A small image classifier, trained from scratch.
Model: 96-pixel images, activation swiglu, patch size [6, 6], depths [4, 4, 4], widths [64, 128, 256].
Training: soap at rate 0.002, 16400 steps, batches of 384, held-out accuracy 99%.
Data: trained on capsule endoscopy frames (Kvasir-Capsule), 42238 training examples, 149.1 epochs.
Rows from block 5, named by matrix and row number. Each number is 128 + 24 x the weight over the matrix's rms, rounded and kept within 0 to 255. All counts start at 0. Numbers have three digits each.
# pw1: token mixer expand (model.blocks.5.mixer.pw1.weight, 256x128), inputs 0-127
pw1.77:118087152090135109150174141142106087133144104116107138154124116069141186104152148142160171129151127107160089128081128157161113151134118149101073144122104181149158115114094150098135152180125126148119149138143161104125105119162142162123145187106127101143141140148117147127135144147132136090101129148112161092117135129133138090123160126121112084143145114165174117125133097129146176130118
pw1.78:080170119121118155174084157089166114150127116148149110125140111177128124104130104110120130113117101121164129099151157128139116128150114128138178082110173144144108093117133126135131161100070162113131158120119146099106137107102115123097128112103164102119104111157054137144128136062120127130128152140182129177121178101150150123105134108101109084161106141117159174123159131124097124125099
pw1.79:133116133066108153137124137116125108143126133143181100150166089136088154112117110136164113134115150064114137138086138176143101112138108107149179135122138146128087133120104130133113142170180126141113128125164174139110170115136141166095100134160073108095099154142109148139143116136123115130100110121143174159111140127141093145139149141106120107155112147108127101121156090163171122134106
pw1.80:098156137123111125099107140136151133138089091120117138127161097109189108084107125128118126121110037122132166120082157105098154166128135125119140116166117131108180138131128130134172129172165096133174101150105105120141123132117107129130100171139128180128152124129106141151125131122130122112149147133121093125169161130135104109116174152133076128141146075124143153122162126103127149148133
pw1.81:109141102112109134098116144134143131134158120114131114139162134125141141173154100135127141131166096152111141143141159146123118130116136127145120116129123134144132118100126115192137135125160118159102178137095088098131179113138109129142151117113116133168170137143083117150119128151123127130173149115096160119104094124127164112095163125129128121130157134131114086132105143131121143112151
pw1.82:120098157116164142146118122128118156092121113140077129079126103085124155163111109116140151092125162130160129133123142170117149127136113117091114098125149130162093133148173124126122104113144140139126181089144121138154139134104175132145156138110139147120178164153149157125084162193150097144089106085104140096129142156128135099121118125102107145150103195085140128087158154128131133104100
pw1.83:131109120133113175147155147154123138096152107102121143168114117142090127149162135136116134081123135118149144132127165132167110117143145110129134098129127127129141133123124132097107135133136137120142150135125125140117123126139149117101146143110149141138105135142114102143098135136176102132128153164151126111154131097119125152139106105115077120143142128170161122101156124137142132066125
pw1.84:157173097108129137097135129088161149120153144113193124153124112130150126091157113104163097134128127126134148136143126139138118096115109156061132139110100139147090052176129139155104108147117124141076118132143131086140138106089128113158100113119141133139120118156158158125139141130160155156087145108126156107174178122153138142139101151122099151161121103094141128115103149176111065139132
pw1.85:099152114098155074137082145131129128158123134155115130110120156140121146111152113098102162087128117113095109143111174117168113132093144146128116094139103125116141162148082136150127114133093110080134098141133142064106107191112144077138099091126157157130083129107104096129107138130143092126126167083097137162144106100085140167186134149113125137125147141093113137140091118122120127114114
pw1.86:174113118089124137086101113064105101159060166129208179136126093172101113108123090135139147122149152127127146175099141126104119161098102114138135124141143149122107140124109158129135123151138102128135132106155128125134136169121114141131133150120142122094097129095143140158134077085120186153125112135112129169103102090097137111120145101131149125147128128122142161165159096147160134082132
pw1.87:157108099140112164119110094119119123136128150113129108122159118150102147168178124140144129148119123081133103105163104118084126090129196097138121129110149142120102103095118142149092171163110132131122100127124097114128129132125147133134110077165123157126144108113166153098116133164177115140114124117114101134137093098163142149119150153150132121125122149128150130123151169073124103113141
pw1.88:137143111152147109100128139134128116169085127150142133117092172120157112152108127118110126098129171171147140111135125157169125160157123139125158125126144119117146147135102137074113156152153125121080102154105124152112119152124119135164126138130114093119119158107130146084093130143145145134123137109077129110161104127085132120137151140112143173159076122118153083129107135127122135114180
pw1.89:115108128132121121154158114137111133118153141141144113123142143171136078157142150119107122104119128102160164128113132134140103159178092125117113127138147113140130091113143090093141144141154129119142098120121143120122175117092152149129119106134108115111132145138124114125156146107143100150132170130163107121118177156113106127062128136135129095102154091108079100147107066100112085124129
pw1.90:129114162132135132159146149121130119122133101147095110128127129164119145137166135082107145080093144143120134132105126134121127141120111150142137140092146127138146159143081137140124161098092140125134086122094179133144153131179131134150103139127164126150145134132140127129109125072145136159118133124119132142073123124137114101153133150156122145145102116121126131124147117133109140133107
pw1.91:139112120119094122159144109162150104131154097097124120114123084122163113114135091130127148147120155140172137149131139122125164151135124158110148109142144190111146129112176144166155140110129147092074159111130147107146106128143121157108120098161130143129136084173125150151140099111123126107091103103122127098132130139142102104118148103110093156120106108112111142096114162090117104106110
pw1.92:144163147169138146139164158106130148077109155104130143112073120130101150099111140138143111123108104127161157136127127106119177091145109123143144102175118130135126138191133159129065152145091173172131160109105153120138144148130140091142104151135175137113139110166151109122135150137131118121116129107151166103115119146132119118086123174173126126121122122114147104111121149124141136149101
pw1.93:137176156112122129134126145136135140142146197136144124110168181104088119120098171077127146141122166125091094099114159087101134112168170139182155143101104122104126127139117164125138115073135127085168172111115128125124121105121177117178106119045131134102134154145148116129087151114140199125120095144149156152130148114099144105117116139141148169124110162113143108122088127106099116077138
pw1.94:144118113139085130124128110146134173139109144100185108159157113148143108114131150144127120141116170135110104125118133126129154128167122152097118100149121170113128142122170128120155118121128181086123123134156185106125134106091168115149108121115149175135135150133116086086114146102149129086096139094099142105066115124155145157096162135100082146164137141141087142119094128159104133108091
pw1.95:102166119126120142144126126119139148105130130134122127130109180152138126101134130091138117099142091113123105136136103113155157152060140099087119118138120145127121129199095163126148139131107108137130123155122143143142106113089115159145137145125135122083166138081134106139134092136178113106083109122119118113131130122146156178120174111159141136129135128151199156154117094108136133124121
pw1.96:116115091136114127120086134087110152151152134110159098141133148102126137107101137141112134097139177140151121165093187118161140085126091127117156147103147185108132109153122101115159147118139131089122152111087089173166131095141120078122155141140151136138105131141153095148155112102153149110103109149148117088151113131150143154122167153160137078122131115124093145143113109133127117122134
pw1.97:150165144111169115115132149130075124138134150173075128148131127141106145139131144138109149169104088132068109109141154109163090101165143139125120114103123103130096135134109154169115134131135096156083172140106090131105124155156157156112146106156123161136142100138140131127138109144119147099081176118193143135121124132118162121105080089135094107138113119100133108128114138153125129131144
pw1.98:138107118134137115169101149061134145138112126097095144129133156112163124109135102169096122160101107137122112159089124123130127078168118104132110099156135152141136187166116097118176169159093080117188087127098098116095175113115109142125120153128141117126127143161144138128124098102139082077139105101110144140127208134119125124098167156170097122192117101082150119112149139125121148103106
pw1.99:126161100117137146074091100096149110156173130126122160097126122147135135096156133110085116133123115146115123117096130120065150121113116103133120149138132102134139097144148168134166077101163092085124118108182086115129132160117136107123141106105111123137154111084134137105089119133159134128171103121119112159050107152157146150132110113140142158148176131087147147130141107158159095126128
pw1.100:140134089155101122124127092143152099147090102123119098123117156096121165126130077187132116194170090111133123127174134165121115146112159132110093119114126084121163168109121169137133102152146141160132101152124102158112125118118159090092102113094078090133101107108140131152131149132158109106150144154135140134123124129093093145106149168135152164154139139125079103112135104138122140118091
pw1.101:101132142113161120138189162133132129153093123128115104125155121132159110107116105097081142132133125116148141133179122107069126134125130060131189117086136126108109177128141123171135144105105128125130153156156095123145143084130117136128108131138099137134141112148142110114111113166154152139165173167115127150158126120142111099135132157100165185125113110113152101145162100105091135135122
pw1.102:146147122124099157107152122106101121102148129100131122144179134130149114147136133103126136119110134070129166159092141100141168138161156127123124121134128119145175117140107131139113179122153136099130090145122126105094134101108140113121101132102109121143117135162147168109110113169127128110151186119114110137164096133109139135145135120115100141213102125161184143095106170142139145140156
pw1.103:144145181169175163101169065144114141174148135061117128145123159087065117087101115108128124099132106099114124146160139092140113109128100128093162103149105136120113172167137126119154134097102136139157085094145160115159103083080149109134096164114133103108217163135123108136083153126140117116149181126143126113119100144156134128142144144143125101106113138132159180125139143120132135125080
pw1.104:169107118136166110156141123070110149155148107123073091100141104098169104164124165142136117122106136114174131130154153112127169113154116109144107132153131098168126127118109108146178106114081142140129064133117092149137118134136140109156134156128158153129130112166136165120128138111113179164109106125086151120118137106151158123122138149119150070131170148133134151143114115133121145149091
pw1.105:172135135110101148125146106105119128109146163142152110159140113126157109113133103136111123125144129094137137111111106116133133135152146096120164155140118128146145117141136109122136125145137109118108098109152134128117128152138145137157095138168120155049107129166127128121123148141128108137126124125135109135121116133121134128113141105132114118102157136089106130130100151101086128158106
pw1.106:119130127107087148136142119105107131113144146145166131120071117145102119118095159120135138116149096148105135116137115134143095110118117109114125093125112141121087116151128150117079140105135176139141155118126150115115102144138106134129146108146129139106160089082148118107139127116141107137093104124148098169138174136133137140142111114147158122158106131144115142158101158154116121150131
pw1.107:126133121126152087142119154130072092120132109135095143142095123121091094106152101085133105117123136119129136150152139122137153105122113120136106122130146155132166109126151116137091179142108142133104097117129128119146174134129141165129155138101144112110123142117156085089137157151125120150101097113108141110162124099113126115120126146138152130086153124108130115101121107124137123126149
pw1.108:132153097100172143146143155149146086123133161172117177174171168116110150106135151129143137124133111099141160135125122133092110135142111122080132118173151147103129117090082143158162135122149137131110159095124129100105160104101131157147121110117161074157101155174107163136109133132097120111117082105132136125125150131147116115157179129117115106108166152159166133142158121125144159109090
pw1.109:096140131100145116139151123115141100137119164171133119128149136129141168131123141121172172089155093139155118111142132123113079120115118127139095140085116111144087099108120153124146115119167107152135147138094067105144100162155114130146074145171117138135106083133081089098136106101127145100115078120157131129126142114126107122143111131133131117143118181102161135153104106123132123129105
pw1.110:155130084114135106146154143133150082119108152139106120128158121103126186155107107127117159119164180131091114104128128123156100151080154091150141133132123124096111097141139119130100104127145131133147121179182107137123142127136087092191142111153147129157122145185130154096109151079184109149119128088151139082140132128122114102132129141115132164124119141092125125134139112113192128147134
pw1.111:133124151161139153134141128144152149149121120165096089115072130125135172092124127134131152174172136140157128127137170142154167137147152145119148143162111147163133149093126151150120129107070149118108124079102143089106139137158151114149121087146167160125149144138124126122178121147137118095108153102110129140124136123134119143124125086171136144114099115134082168076061106089149150146117
pw1.112:116157137104123147103131132159131134110133091141144165117088116128151124135149095117124131173125108114132148162121130137137136159170141116119127133133179129095152088147090132113115144136146130159137149142152134125133155123118159195138089130117115097100144128069134093145132136141129096133152122112165092113109116164149102161141135164113112142123106126124141160143157111133128158184183
pw1.113:138165139106123141137151147108114141096094138099114106151147141132087100140123180112142122127090178136120128119165142105146134150083131105107109146129131128107129152127087136163163134152138130171077116160093111148132150141157150143095120189137141111073099133122106151130103144175117109107107129090118152123102117127109156143097163170119145162141110161118114125110121110121115111175090
pw1.114:093164115125131117149149124104156099136122095096092135116136148096120175100096101162133119168140132094116155128130142154104198125140141134155126128143135096154131121101109126138115093129161075131112061162115129095144120111112138126151112099101133146119145114135124098178166161096132107127143162124166097147149100153111130180138148116137166098179121119118140082113154167115138104157065
pw1.115:127118126117061152163128135166116121170106137108122126103106136170113157170156067103085145182141141110151113163155127126116147137151157148112120126100103136123082121122103141121128151155182129132133174145085134125100136167155120140130116111118117164153156148119139125133143132153151086175108147128145101113131143127109126143119127129104085153131078125096118114155079113132131094094129
pw1.116:121108145130098096120114124113090136121149137153135166152106131152126113158157151103177125168153119165126158119128137122147124128121099105110141119155139143141177103143061113152092089082104160114117119108143125142121146112130139139153127111140147124117147112150098165130130164138123094147088144139114101115106123163172145140138127133134160136142084137126129137150122132099147095157121
pw1.117:137118113169078149156135137161103148145147118160121150121114140144124134085149129094128090143110159100119128088152131144118083149135157128124120127121159126137139157138140143134140119136159145158115083159129121129153102124097122158108115095115119124135117132108145100148153088109153124178140163139134151117146119082114134127168117102111093105139083173111103142121150119133177108156164
pw1.118:152132110107126077135131075134109147146095123131153119141145126113152137140095137175154101136147123125178132089107162125105118170156159131184098159087143113107118133129167096134136102123131123109130119128127122084098129102166111092108145094115103120146154095113114129142116143102147110111123142151147108138108135121137163098132117137120097125126123162110107156119102129117162064108175
pw1.119:116136118110144128160136113129095156125157110091109142159096121145131178136120108162114140163136107123125113125150119140146131146146130085069124132117090130124115137124091152102078131148124142132140140149122133121127132129152159132121077162145118149088149125132140132129153121102119112135118125122160104147127102068116137086130174122134163113152132110141174113114128107173120175100143
pw1.120:132134126135122122153119131082122087130175169137163123174107134093154096145123118124110138053109169164115125138149127130144128194121188082077127101125153110119122136189129101102145119080148084158155150112145170131141129145130092131095171147170090098145137152157149097191112123133110074158153080102151053103118143108109135073118110091100152112126120094101085113112104161129137138163170
pw1.121:153150106109105134119129176109146135071119119195111143109159136132139143103150127129109152123144139139149122141116136106188119137112147129122132184160115116110121135145150124099119143091119128148126165142150087174082127121173162155086101098120175124143117143105122102191153139121107169139136143127120131073167141101133123158126131089117115093133156128113099135138134156111151116135112
pw1.122:103149078129137117097121139081124125134114118111170169088164108095125104095144119147075126173125146132157147128133111131150140093142134145138125092096116168141167099113130093100152120172091141146161115138166188146163114135130143183180132112101121117124110119105139102127139122137150157142094121163158110107083065115120153112089145135151136093104108154141163178114134142105126132178135
pw1.123:093142146092099115139127120162148109100078107148070121132091157117156132099119080102189104104098090112151120120081138133131096117130139126145160142160115122103141112170084100129142131121110130146116134144135108124130156121092105157122133138093136107095144171131152156119114151094108159146098132131110139133153132164152096114183121092114114146069088154128152191116127114144118101118113
pw1.124:117147128167145161134188103091090143108125102120113038176127148148132144107143126152098119115124119114144134144113100137069158143161126121113163108166141173103112174145138167162104103119159115158153136142111123151162093130114116142156084102085136070166162146141121114170171140149118102115114148120152120113170099135116158074111157175119138136118115126065086091114126130105120156108133
pw1.125:081118129142118081146149102116122144143127185142159132105146107116119140124171099120145155125140138141171060107129113116095107157117149148115113105150147073130116128170158132126113121146080101111164080152115119099149124138131139100108128133152082154132153143104167145105123116098128115136119140117145129128124139133115128092136135119155140117116142151099124123164121114135176114144107
pw1.126:110146145118157112110143109139161130107121104140100072159182149106149139122157107139133140156115114110128132124127091143090159152108126121163098147136122120095109115092131108124150091112165134114098137191122114128102113151103140121117127146117127145088104087119152133189134153095144163126116147109127136101139136146094118093150160145127121129158126113150141111142144132109120130104143
pw1.127:164099130110132111171114113134130140096141156167132155127140170122147138129133127134135148102116121124123122117175153115092163142130117131112145123170120102124150125124106134139158105102102119126144099092147122124140125162118148159127112103108127098140123114151124101107119104090140113147146126162136137122113110133150070093130127126148140109077139122109131122118141143132124127097143
pw1.128:168104135146164105129162150104158138130162102139148134106113134099127142148160095129112127115162131133091125134181053102126121121113101121166106126149116120139143089079141134100151123156084128144146132148183112144141102114134139110158108117093119095085138132097150127113124142112103109095088143136152108141137098169119156135089186110157123145097125135089173162149097100160143122175118
pw1.129:133163103136128113146162130141190125126150128089155092137109109115116145134120114122124120096146141154143105115164143110169152133113093142109075118097117120107096133136105149177141119116144158112140111157117123140149155115167092170148118127110087103146191160106107107113106142157149126137138094099139117111066119106072103152133109125121109138120121094144098108108100183118120144117127
pw1.130:105123081092105136109182124142108126114129144137152134108114108127135121097164116143080133114157115161141092141138177135124085094165104121121137128116099095142151125096152132126156104107137125109081135119124105109114127104129132129088132118151132106112078125129156155126135138092136094101111079130144128115172137155148135121154161104143130152138115109110133155146115130142129097107108
pw1.131:136115119103111113131103091152118128158126130127132133148125127168079158119076134089098132116128103123141136150097147181102060128128076119156177134127155132100125154152110171146127133141116134123152155140125122133155129117136122108150144163155121086132133125123107125119166095095111098124161114114129088126143100126121165120089129108107111124120140085117108125133117089153097131091158
pw1.132:138144111120093156108131141095109121106087141129117133089117167130150123132103152131131103134120129137147118079116085114113106137141097118132129166141135102141126119167119132116129143112129094154123115102169081136163107139172098065168138114122170185100071108130119109142154155115104095106128147101103130155084124143151121160102110136158098132148151138111125189150099133137139144139090
pw1.133:137141110199130136151124096128138173132111110123144114100135108103182105127121156129091131091146140122103085122111138112112111129120104141146113117105108126131085111092134161140113146111137151164136107144142139153127083120117121101151134158115144132124165109104098134149095112126147143139110111124129107099090121110134137119102121129141103104163106123112094099095117129150129161158151
pw1.134:133071150120143085160119137135123098161143130153142124124109140146108135170156137126118123128140098129145110126162099167120156123168114102111143133144125118098131159104138088124146139122119090121108120111099103125141120158099148137128110151102152150158059156161165136094142126137145103116114122159126135105184152114141130119156150092093135099144123147146099144076117110120156146101138
pw1.135:119111079090119130135150150148102121140130153126099169118126114126104142148133111171140125117133157109090114133144111140115136107170143066141144101114076142091130135159096133119107112119159152118097158121136105152153114103116101145057201100112103125150126148167148146158117169142120106173135097147171133129113115137144131134143130164110087169128158099153182118142123139121133107155147
pw1.136:132172111168113124117152142127154113123115124097119156110098115124117177106157129108134125122135115128131139138100091139135119161139149137149125123176118152122106126131144116111096153142188144141109105085107140087094136135106127118159128151123115141108135091089162148139121158090135125115141112115127148128182123138125150148134179139111110162150125125087114089121129095156155113120100
pw1.137:127111140160117152130123126141115085114171171139107151099133091145131084197145143138092116098152129129107196150068146121162151154154148131116100126135121140115163161117104153110154146141121093097153136094143102143099111087161113109140148136120159062104136101150145158114136122103156131084101139171077151133095123143116116104144142130164142141135097175112125117105092115152135111115083
pw1.138:161110110150111131112148151114191152130124134126124110132063154147059145133140129142114124126106147100100151130117157133143157133122141171112095142174140162124133153132123139094173178134150126147103106159133137173142140133136115139125136106165157101132117103112124181161118144136122122066121132154121122085117109115137124134166138128126117108127095127100135104119094127165118108116086
pw1.139:136152149135145115097105108181137132130113152106120157119099097129118109145163090151137159207168127127116152102179067170153161153117135119151080131135103138088131111082099115152133105138156138074116110141108117097080104131122115115136116092094093105132129128124151114115137135161161106132140139164130123171177117114155139156131120207124106153199134158050123129044151144149144102087117
pw1.140:131105140120133121148106153109150134122160128150117144083084125122139117149128169169161126130093101129124139109155171110086091099099084113127123125141119161133119162133112155174141119161136137151148146124160087146143124120132094133138152113111147143077139100103135068149151104066092139161104134100118128120153151133118155138103103142122110128115125106124114148098150175127166078143116
pw1.141:100092130135093122136101119149144112151122123122109127106121115123131148127164136119114116131087104115144114139150146121112157119130124125122129132174132132121155137138151143109141160111136122105130149142118130101111108124125136123141128156126163105085139149118081143102133164085156146149158131149109158148120111121120117122124155099123095122095090086102156099128118111124122133143174
pw1.142:118115114140132124087207108152153137164117131120142104149145133121172164104112129144091152092198113134153138134124149128102110184137126139120139152110066126132115119114176079116164115182142126110102114132116095097140097130160127175161153168111076047127095124116089169121153115108128135123125116126118120091140161138096162158074132162123175093105142149163129144093174120123085123144157
pw1.143:134106092103140148121116130121144131102092094152106125101159111135092115151073117122159172118124097122149194155174141101142126099142132160165120138141135105113123115154132163114134139112127102154066160137145093118141154104127112121138099105105117129169153099145135100121125146144146151182161171122107163107091110127115119124160115095155115168172124110116114088095152096159126086142176
pw1.144:103101130125124095127101108157143134108110134160096086120129184177168122154115130137162087145168139141110118144124157137130134123120098143135082110144113127167182144123132150158120104115119151126147104143174142106098105170131123142134104125158111127145141103092084145112121141165155123119083172109099140143133117107097105105130120143116123118136192090118149125118124114124099107143121
pw1.145:170120087164149107127110101146108126128129155138097160109134135131128114196140145108122145151157110144076169103139117145161115101130117122181177155117099139121107109104132121168111179131131083122149144084147065123133140121117140120113125144111146091101153128131128154110143145109155161117106152113120115101124113113120177121119131081124149140107144115115119096142084131095133127147083
pw1.146:139154115095123144114125159125073132155125120092117145163112150162114157124167132130145179112130118113134157146139135180109130115143087130090109095105128095127127133139121113135091115111131067107196127121121134147128168092095131136095135090117126160140144133154101136098123115139110104080094168090109142112105106137117114122100102154146119141157129156160136146135122110130120150142094
pw1.147:099176110120117137076123109130147117141107140096122151135122102115108146116132132128154135136142115150100129166145127134141166124077146164084160111079148120150095115109110092155115139129117136121144085118109145105066149163111160169098120178144177140116091144142101167166151080138112094114119137148111145073142141110122111128138090129114122078124121116124131131120111132117124180133083
pw1.148:152117134100104186162105129106114106135174161153104146114124154129128146141152101133124140148165118098100160128135091094127180149169177116167132144166100106164134134126087124132143140138156109138135130116093145106118096109094143133114143132166148132092118149156147141109126136132126148112114137105107112110112119142161092144115144150131138168130122110126169133111146088131129124117167
pw1.149:092089135102157158130132121086099109099198146157146124141129136135139101131128106134052123108118132136168105126129124096128104135083108134128115122122116129135144141154119123154122157161150131159151111146122145099128122111159137131125106176135107141168099177093117123134125115086105186155103124097127137091107171108158120108097125131112121076108149131124138148166130114129157149145128
pw1.150:111119136145100107173142123134133133155142124133134130111135106119131147100137086127098132113104138129145103165119112101122121117125157098094141160178130087123159151106146144113136125084121118078130110123152175111109093147127112163151112128139146131183155150187147160117100096116166148171111111098142116161128086164123113143126152120140099125090125128130131085148155150114087133145150
pw1.151:100141127162147114139123197134127137107143135128103134160101148115134091118133173106133149116115145111170128116139116125102092103069151137161149154115142197210086156077107127100097128136119123137189184147160100148138099097134092108131136143093111162137108165167137138072093144130115128124130146126112120127080139146092137121095138113137109130153151142129095157183106149136123083147138
pw1.152:139142107127134094149159153096149087138142125123125093110120129192095131137122128127131127102133172086156142125142165149137129088112137115131113145139126133108113130106140190139166084151105113160183109121117163131135135137132112100146132163156138090119141132099091088125162108106140108124122091138151102103138137142107101176105079128084163131099180138102126122132145134122103103095149
pw1.153:126123109135135131146120151101116136123153138168089150109145148109134136172152121086164141143145121148074137069147148136160166125130130138124095112126105119090112155115121103127098144110129116131200135118140139100139103113133151112096117118136178130162114126127115113100123122116153145122105160142162170115118147150103142119126124093140155114144130098138131100129117100149137129140115
pw1.154:126118145083127116142193143162189092117148164115170087141144144142108139101124133096114115127110128168145114181142108150087160095165131112147168118109119127112113116105159146113124136134101104147090145142124105113115144103145098123123106129161137088160108115089121152111142126179132056152140138140091143154096128083122096118107164113126105118140088144119147143132113124098148161153110
pw1.155:162141123131118090109179124101107102172170139087072130143160141149096116122149147188139074133137181115117122097093082134084148130115131165146130117123124180122159101153131135121161144168170118107104144156147125091116137133124143136115155112099124162156122147139164154105184133104176091150140138151154142131141119063070154129133095085108130133147124119078174151129152114078110086126136
pw1.156:143179146136136138140125127193200183098110119164125143150133150134164125114154114090103153141132125124141157115132122121116120124132105085109136111147083168086156081134102147104116137093143142170117102078114128110132147123081144082116138116138089127130123142112117066129139142100124104138097197174120128165105097142109090127162114160110090184144114121136068072105132141108155124083118
pw1.157:115176166125125123121066110121152154152121131148134129158120118054145147129153135122119087109121094133101106141152118137142106088157161155122140120144131155138133137136128156102144158165148156151104106134110163136092089117141099148125133149132111104156154091132084092105106119123132136140139148130167158140132066113155156150120101123102142184126134112136080134108117167163139093099155
pw1.158:141125154133107092157104117126135137143155179128100133084146132169122121158127115138149110095099149155128137086079106134139116116093176119085151116144170140168068126114150124120142096136126102157113103120124137094123119081076169137110141141129148148133128088129098149087166160137137127125101120141137098141118111136108148095143151111126125159134137161118137132110127147118149089123151
pw1.159:143133090141106134108145117118128122163119147160122145139115077093144129133134176116081120141106112134138130130130147114167104100178181103123156114139147152132124163130117110141141129113153125128090118116121080147123156119128117108141163129110159103096077109122123091140134143105160132145138099167103151070108133144126132144136114118131124088158108109125191168110135138120092132184145
pw1.160:118115183107124122126136129176143120161159126071122154127105148119134149104151113069155146087150118145123117109103115122140138139111108136133139157124156105147120118090127120137141119150109158144137117126102139118128141180152126109142149174168130140137166138106112163125111113164093144149155097117121128087135152149155127155138145137139149141116098169121122121122093132133141130120098
pw1.161:141136135133145107124103156109156129114127117152123167138131131106144110133119108114092121125119131131078101142110089139158137114109136138163075123120108124141122127115114126142160111132101093170122145175115131132120147108114087132167149115102145097142130123117141106131106156119147214139130140125175129167129131196130118129135151108104154113130150117128132110116101124156118131155103
pw1.162:096176175103150109115126109152146121102109104110132170124087156097123172172106109106158080155127116129108119133162110128178118116139119147121128139150095126150114121103108122144125163063132080175110084119114134130161107112155121138137116150107146122143137149123144139123153101152104104141125106098140075126146150113112137102163111116131116126149143108142112120094117186075122135149118
pw1.163:103114122109144114109140131100098125136160164119154107146136088108146114143132149113123171113147116162177149103179164135134145166127165093106150165140093124132096111134147124128167062132144132125121126093097136140152088118097161124124151137081106105161129116153165113122109155133118137117128088121117099126153161132114132151145106109159158081113140148132161154122128127131151121123096
pw1.164:108141105157135106113140110146137131098109113131146128121110093102148127110096132086156135159173119125127156122119095124160109116162187127127156138141098141112138097121093110123141125148128148113126137093180110173121133090145121136125106106083100127127073152105172101127141119143130106094123113114140117100142178176141123121122141125141130152152099137125141160140135077067162061135083
pw1.165:134142109130108131139151100136126131115156127090163142112149131157158110093098114136104165125146125073134184102139071176114093098141077131071129107154117174133144170142103127129131133115138138140112123107140188090127153104120136115099127127182156146121091165119137165152110120137141117131144114121104131112141098137123121129145129155128134097159093164139135129155117107141098132098127
pw1.166:142120090113134138116159117135105158161110143137161165159130104137116144112159131077143108132163141110138113122106146144093108134165118120133145126118073104113112178128131123100162135101138141126106141114115121139113138141099081102093127124151081095156121130162121102150145163159112104148098139154113154089134099123159129150112121130143094154099129126174141137091103150113148124124189
pw1.167:145149142108098148124099101167151131136098093139115163122134151116098139103145111134144125111109124097117163114133054132140141128151150125124097113113139143068114067150114160132117114116194092101110135158119110146107095134123166128164102154120146137117129156157130115125123140115140152091135137096147096141132121113139158133140120156076133097177137122129124089124117127148134120079132
pw1.168:149126114085132094122083172139114134100151112134163141141110155127140152158138132113129117126114135121135170116137109121119117124103138143108129139112105098111140120137149161137140076087072127109095139122083128123106171110107134156132109105135133149134117158134121125150137155127121135119121128090112118111109098154149148111145120116107143108097156140082095076151160163164183108131151
pw1.169:149139137168143108139128138127153140133133163148163132126138141115150106110180110092127090138145148095154142113142169104137103140109130116115129154114120106140134160105133164116132115132080134119117136129115137115136179137150088126157090095135119106154145126117139129116106110112145119120099153161083099164120123146146070094145168104133145152137143146092098118116116110135127133105115
pw1.170:127146079140124099127169140110125112099151127138161153114118139116131088151173099156139145105130151111100083176128139131100167178113157118126117110106129151134174134142109119151145146145118096092116114144075128159137144178134148141114120114100119131145134095154100095078105156097136118133117137128119143127127073102122135160136129108124170108178163114122116124107115168135109117122140
pw1.171:131159106122109134141136125099112140107180161151148159125115104106128137128127103071095105099108109169129127131127139114135136147150119129139114125150151124133130092181096097161126121152153147138128093095160107171146132147170096081168155148138120112154125134094157147148128126120141118165170120090123141153114115151126137128117099124135158112131133127129156135098074155166133100153079
pw1.172:140145095120114167133119106109113129152090138121154125121148140168116163155097137154121112117076178140114154086126104132144142126123135060115092112155154078086109128132133118134091099114137140172123106115122136120138136128127127120151124111149127163119173130121120119102137137128143160118145144140140123165151099151127096112183119112154124134101103111083143117104127127130095091101172
pw1.173:133130127163117170159128139075159151138124138158106159104123162136164094154126108150120141140128124140128104116111126126155123149101130162118144144160133120113134108108146143188179111099156151114110110121136097110109136137105118103134106157129114136158147078136174114136095117122104162071130149155118126140085143172159122141149145126120132128167145106156113134170101107157144114119123
pw1.174:110108095125153093139083139174188160164132185151102102103117130134194135132149108141135147148148131120121153089155150082139157164147132124142139150089095140155110127152123122118089100119143200103139133110104098128107108083115127131103163149151111187141136104158126092112096124146119109136086131117131125125090127110174102116185104136097132165182124150106131148124123126123135131124130
pw1.175:180146156116146130099125138119071109118141154100091146122104115155145139125151128121170149118126137115148132088156122211138131153174127139123118104148129112149088135114168138143100135130110148085116134094141122145095132097150130138157124141144134126101108089145112087095124117146115105173136099137117113087164089144139182145159118086111140111107108124100172087093107116099138158112084
pw1.176:110136094106113121140142114120190143153111178132106184181150114155149111139102154126124131106128159147150112115079114109113118117111154084147116133094127156133137106135141151169164139100134120120114126173114143116120084155122108159091153113116100129135130116122091140112153087147109129107104102142170149120140126106149157145153146138163121165149131140152112143137114124108125109132117
pw1.177:124136125164152128142152160114129123118105158154102114144140148125071097071128137105123097137144154106118126103125130133128121102121105134148161109121139153127107153143127116142140134139134136133132171138147143084148111102124122145117129135122152115085105103090143159149143151130165101138191170107129129169110143123124109127121165126098131133119142114126107112105125111109105173122146
pw1.178:096068162105118165152131103180130095108083126126162165162124104118078130103143141129142132087140130110129142102141134129139114129142125135146156138125083140083131145102117130114165087118130140128121153120131129134154126115142134146119114131123142147141125147108132133096098183137104090129148123167123145117147125129175105121125139111166131107087131152151182123130135125068156124092145
pw1.179:118105141132134115133127120129131115136124126125123143104128102139141107152120099138111164103124113127150148134135151122148121123126160124113133080124140113103146130133142103144139153158123096112125135184108141137118115130103138149110133132121127144099130099120141129142146132119099166132120113160101145136106105150146135154135154106159119091136120121147122131147143090114109104104128
pw1.180:119149119141139108141096077155111107144133149113132149086097121125123167117152116120127088149099138164086128114148132151118146119152134117164176108151114159100123115143146115138138125120152133104089109141132107147092150157125139141151138118100121130135132174122134091131130136131150172063138133116079108149118126117159116148149107156134158098139110097102113129099091095086126103107124
pw1.181:114145098148124142110093151123149140102118152121103172125121137140151146144141149115087069140109130152124129121100088144092124080128101084136168124123146122160130134076166134070134109105115134112130078103112103129124158125111109124151083120143081095089087122118192129111131167110144123129085154158128164147123125127153134199148090117143128144148119128127095172113154114108156157141117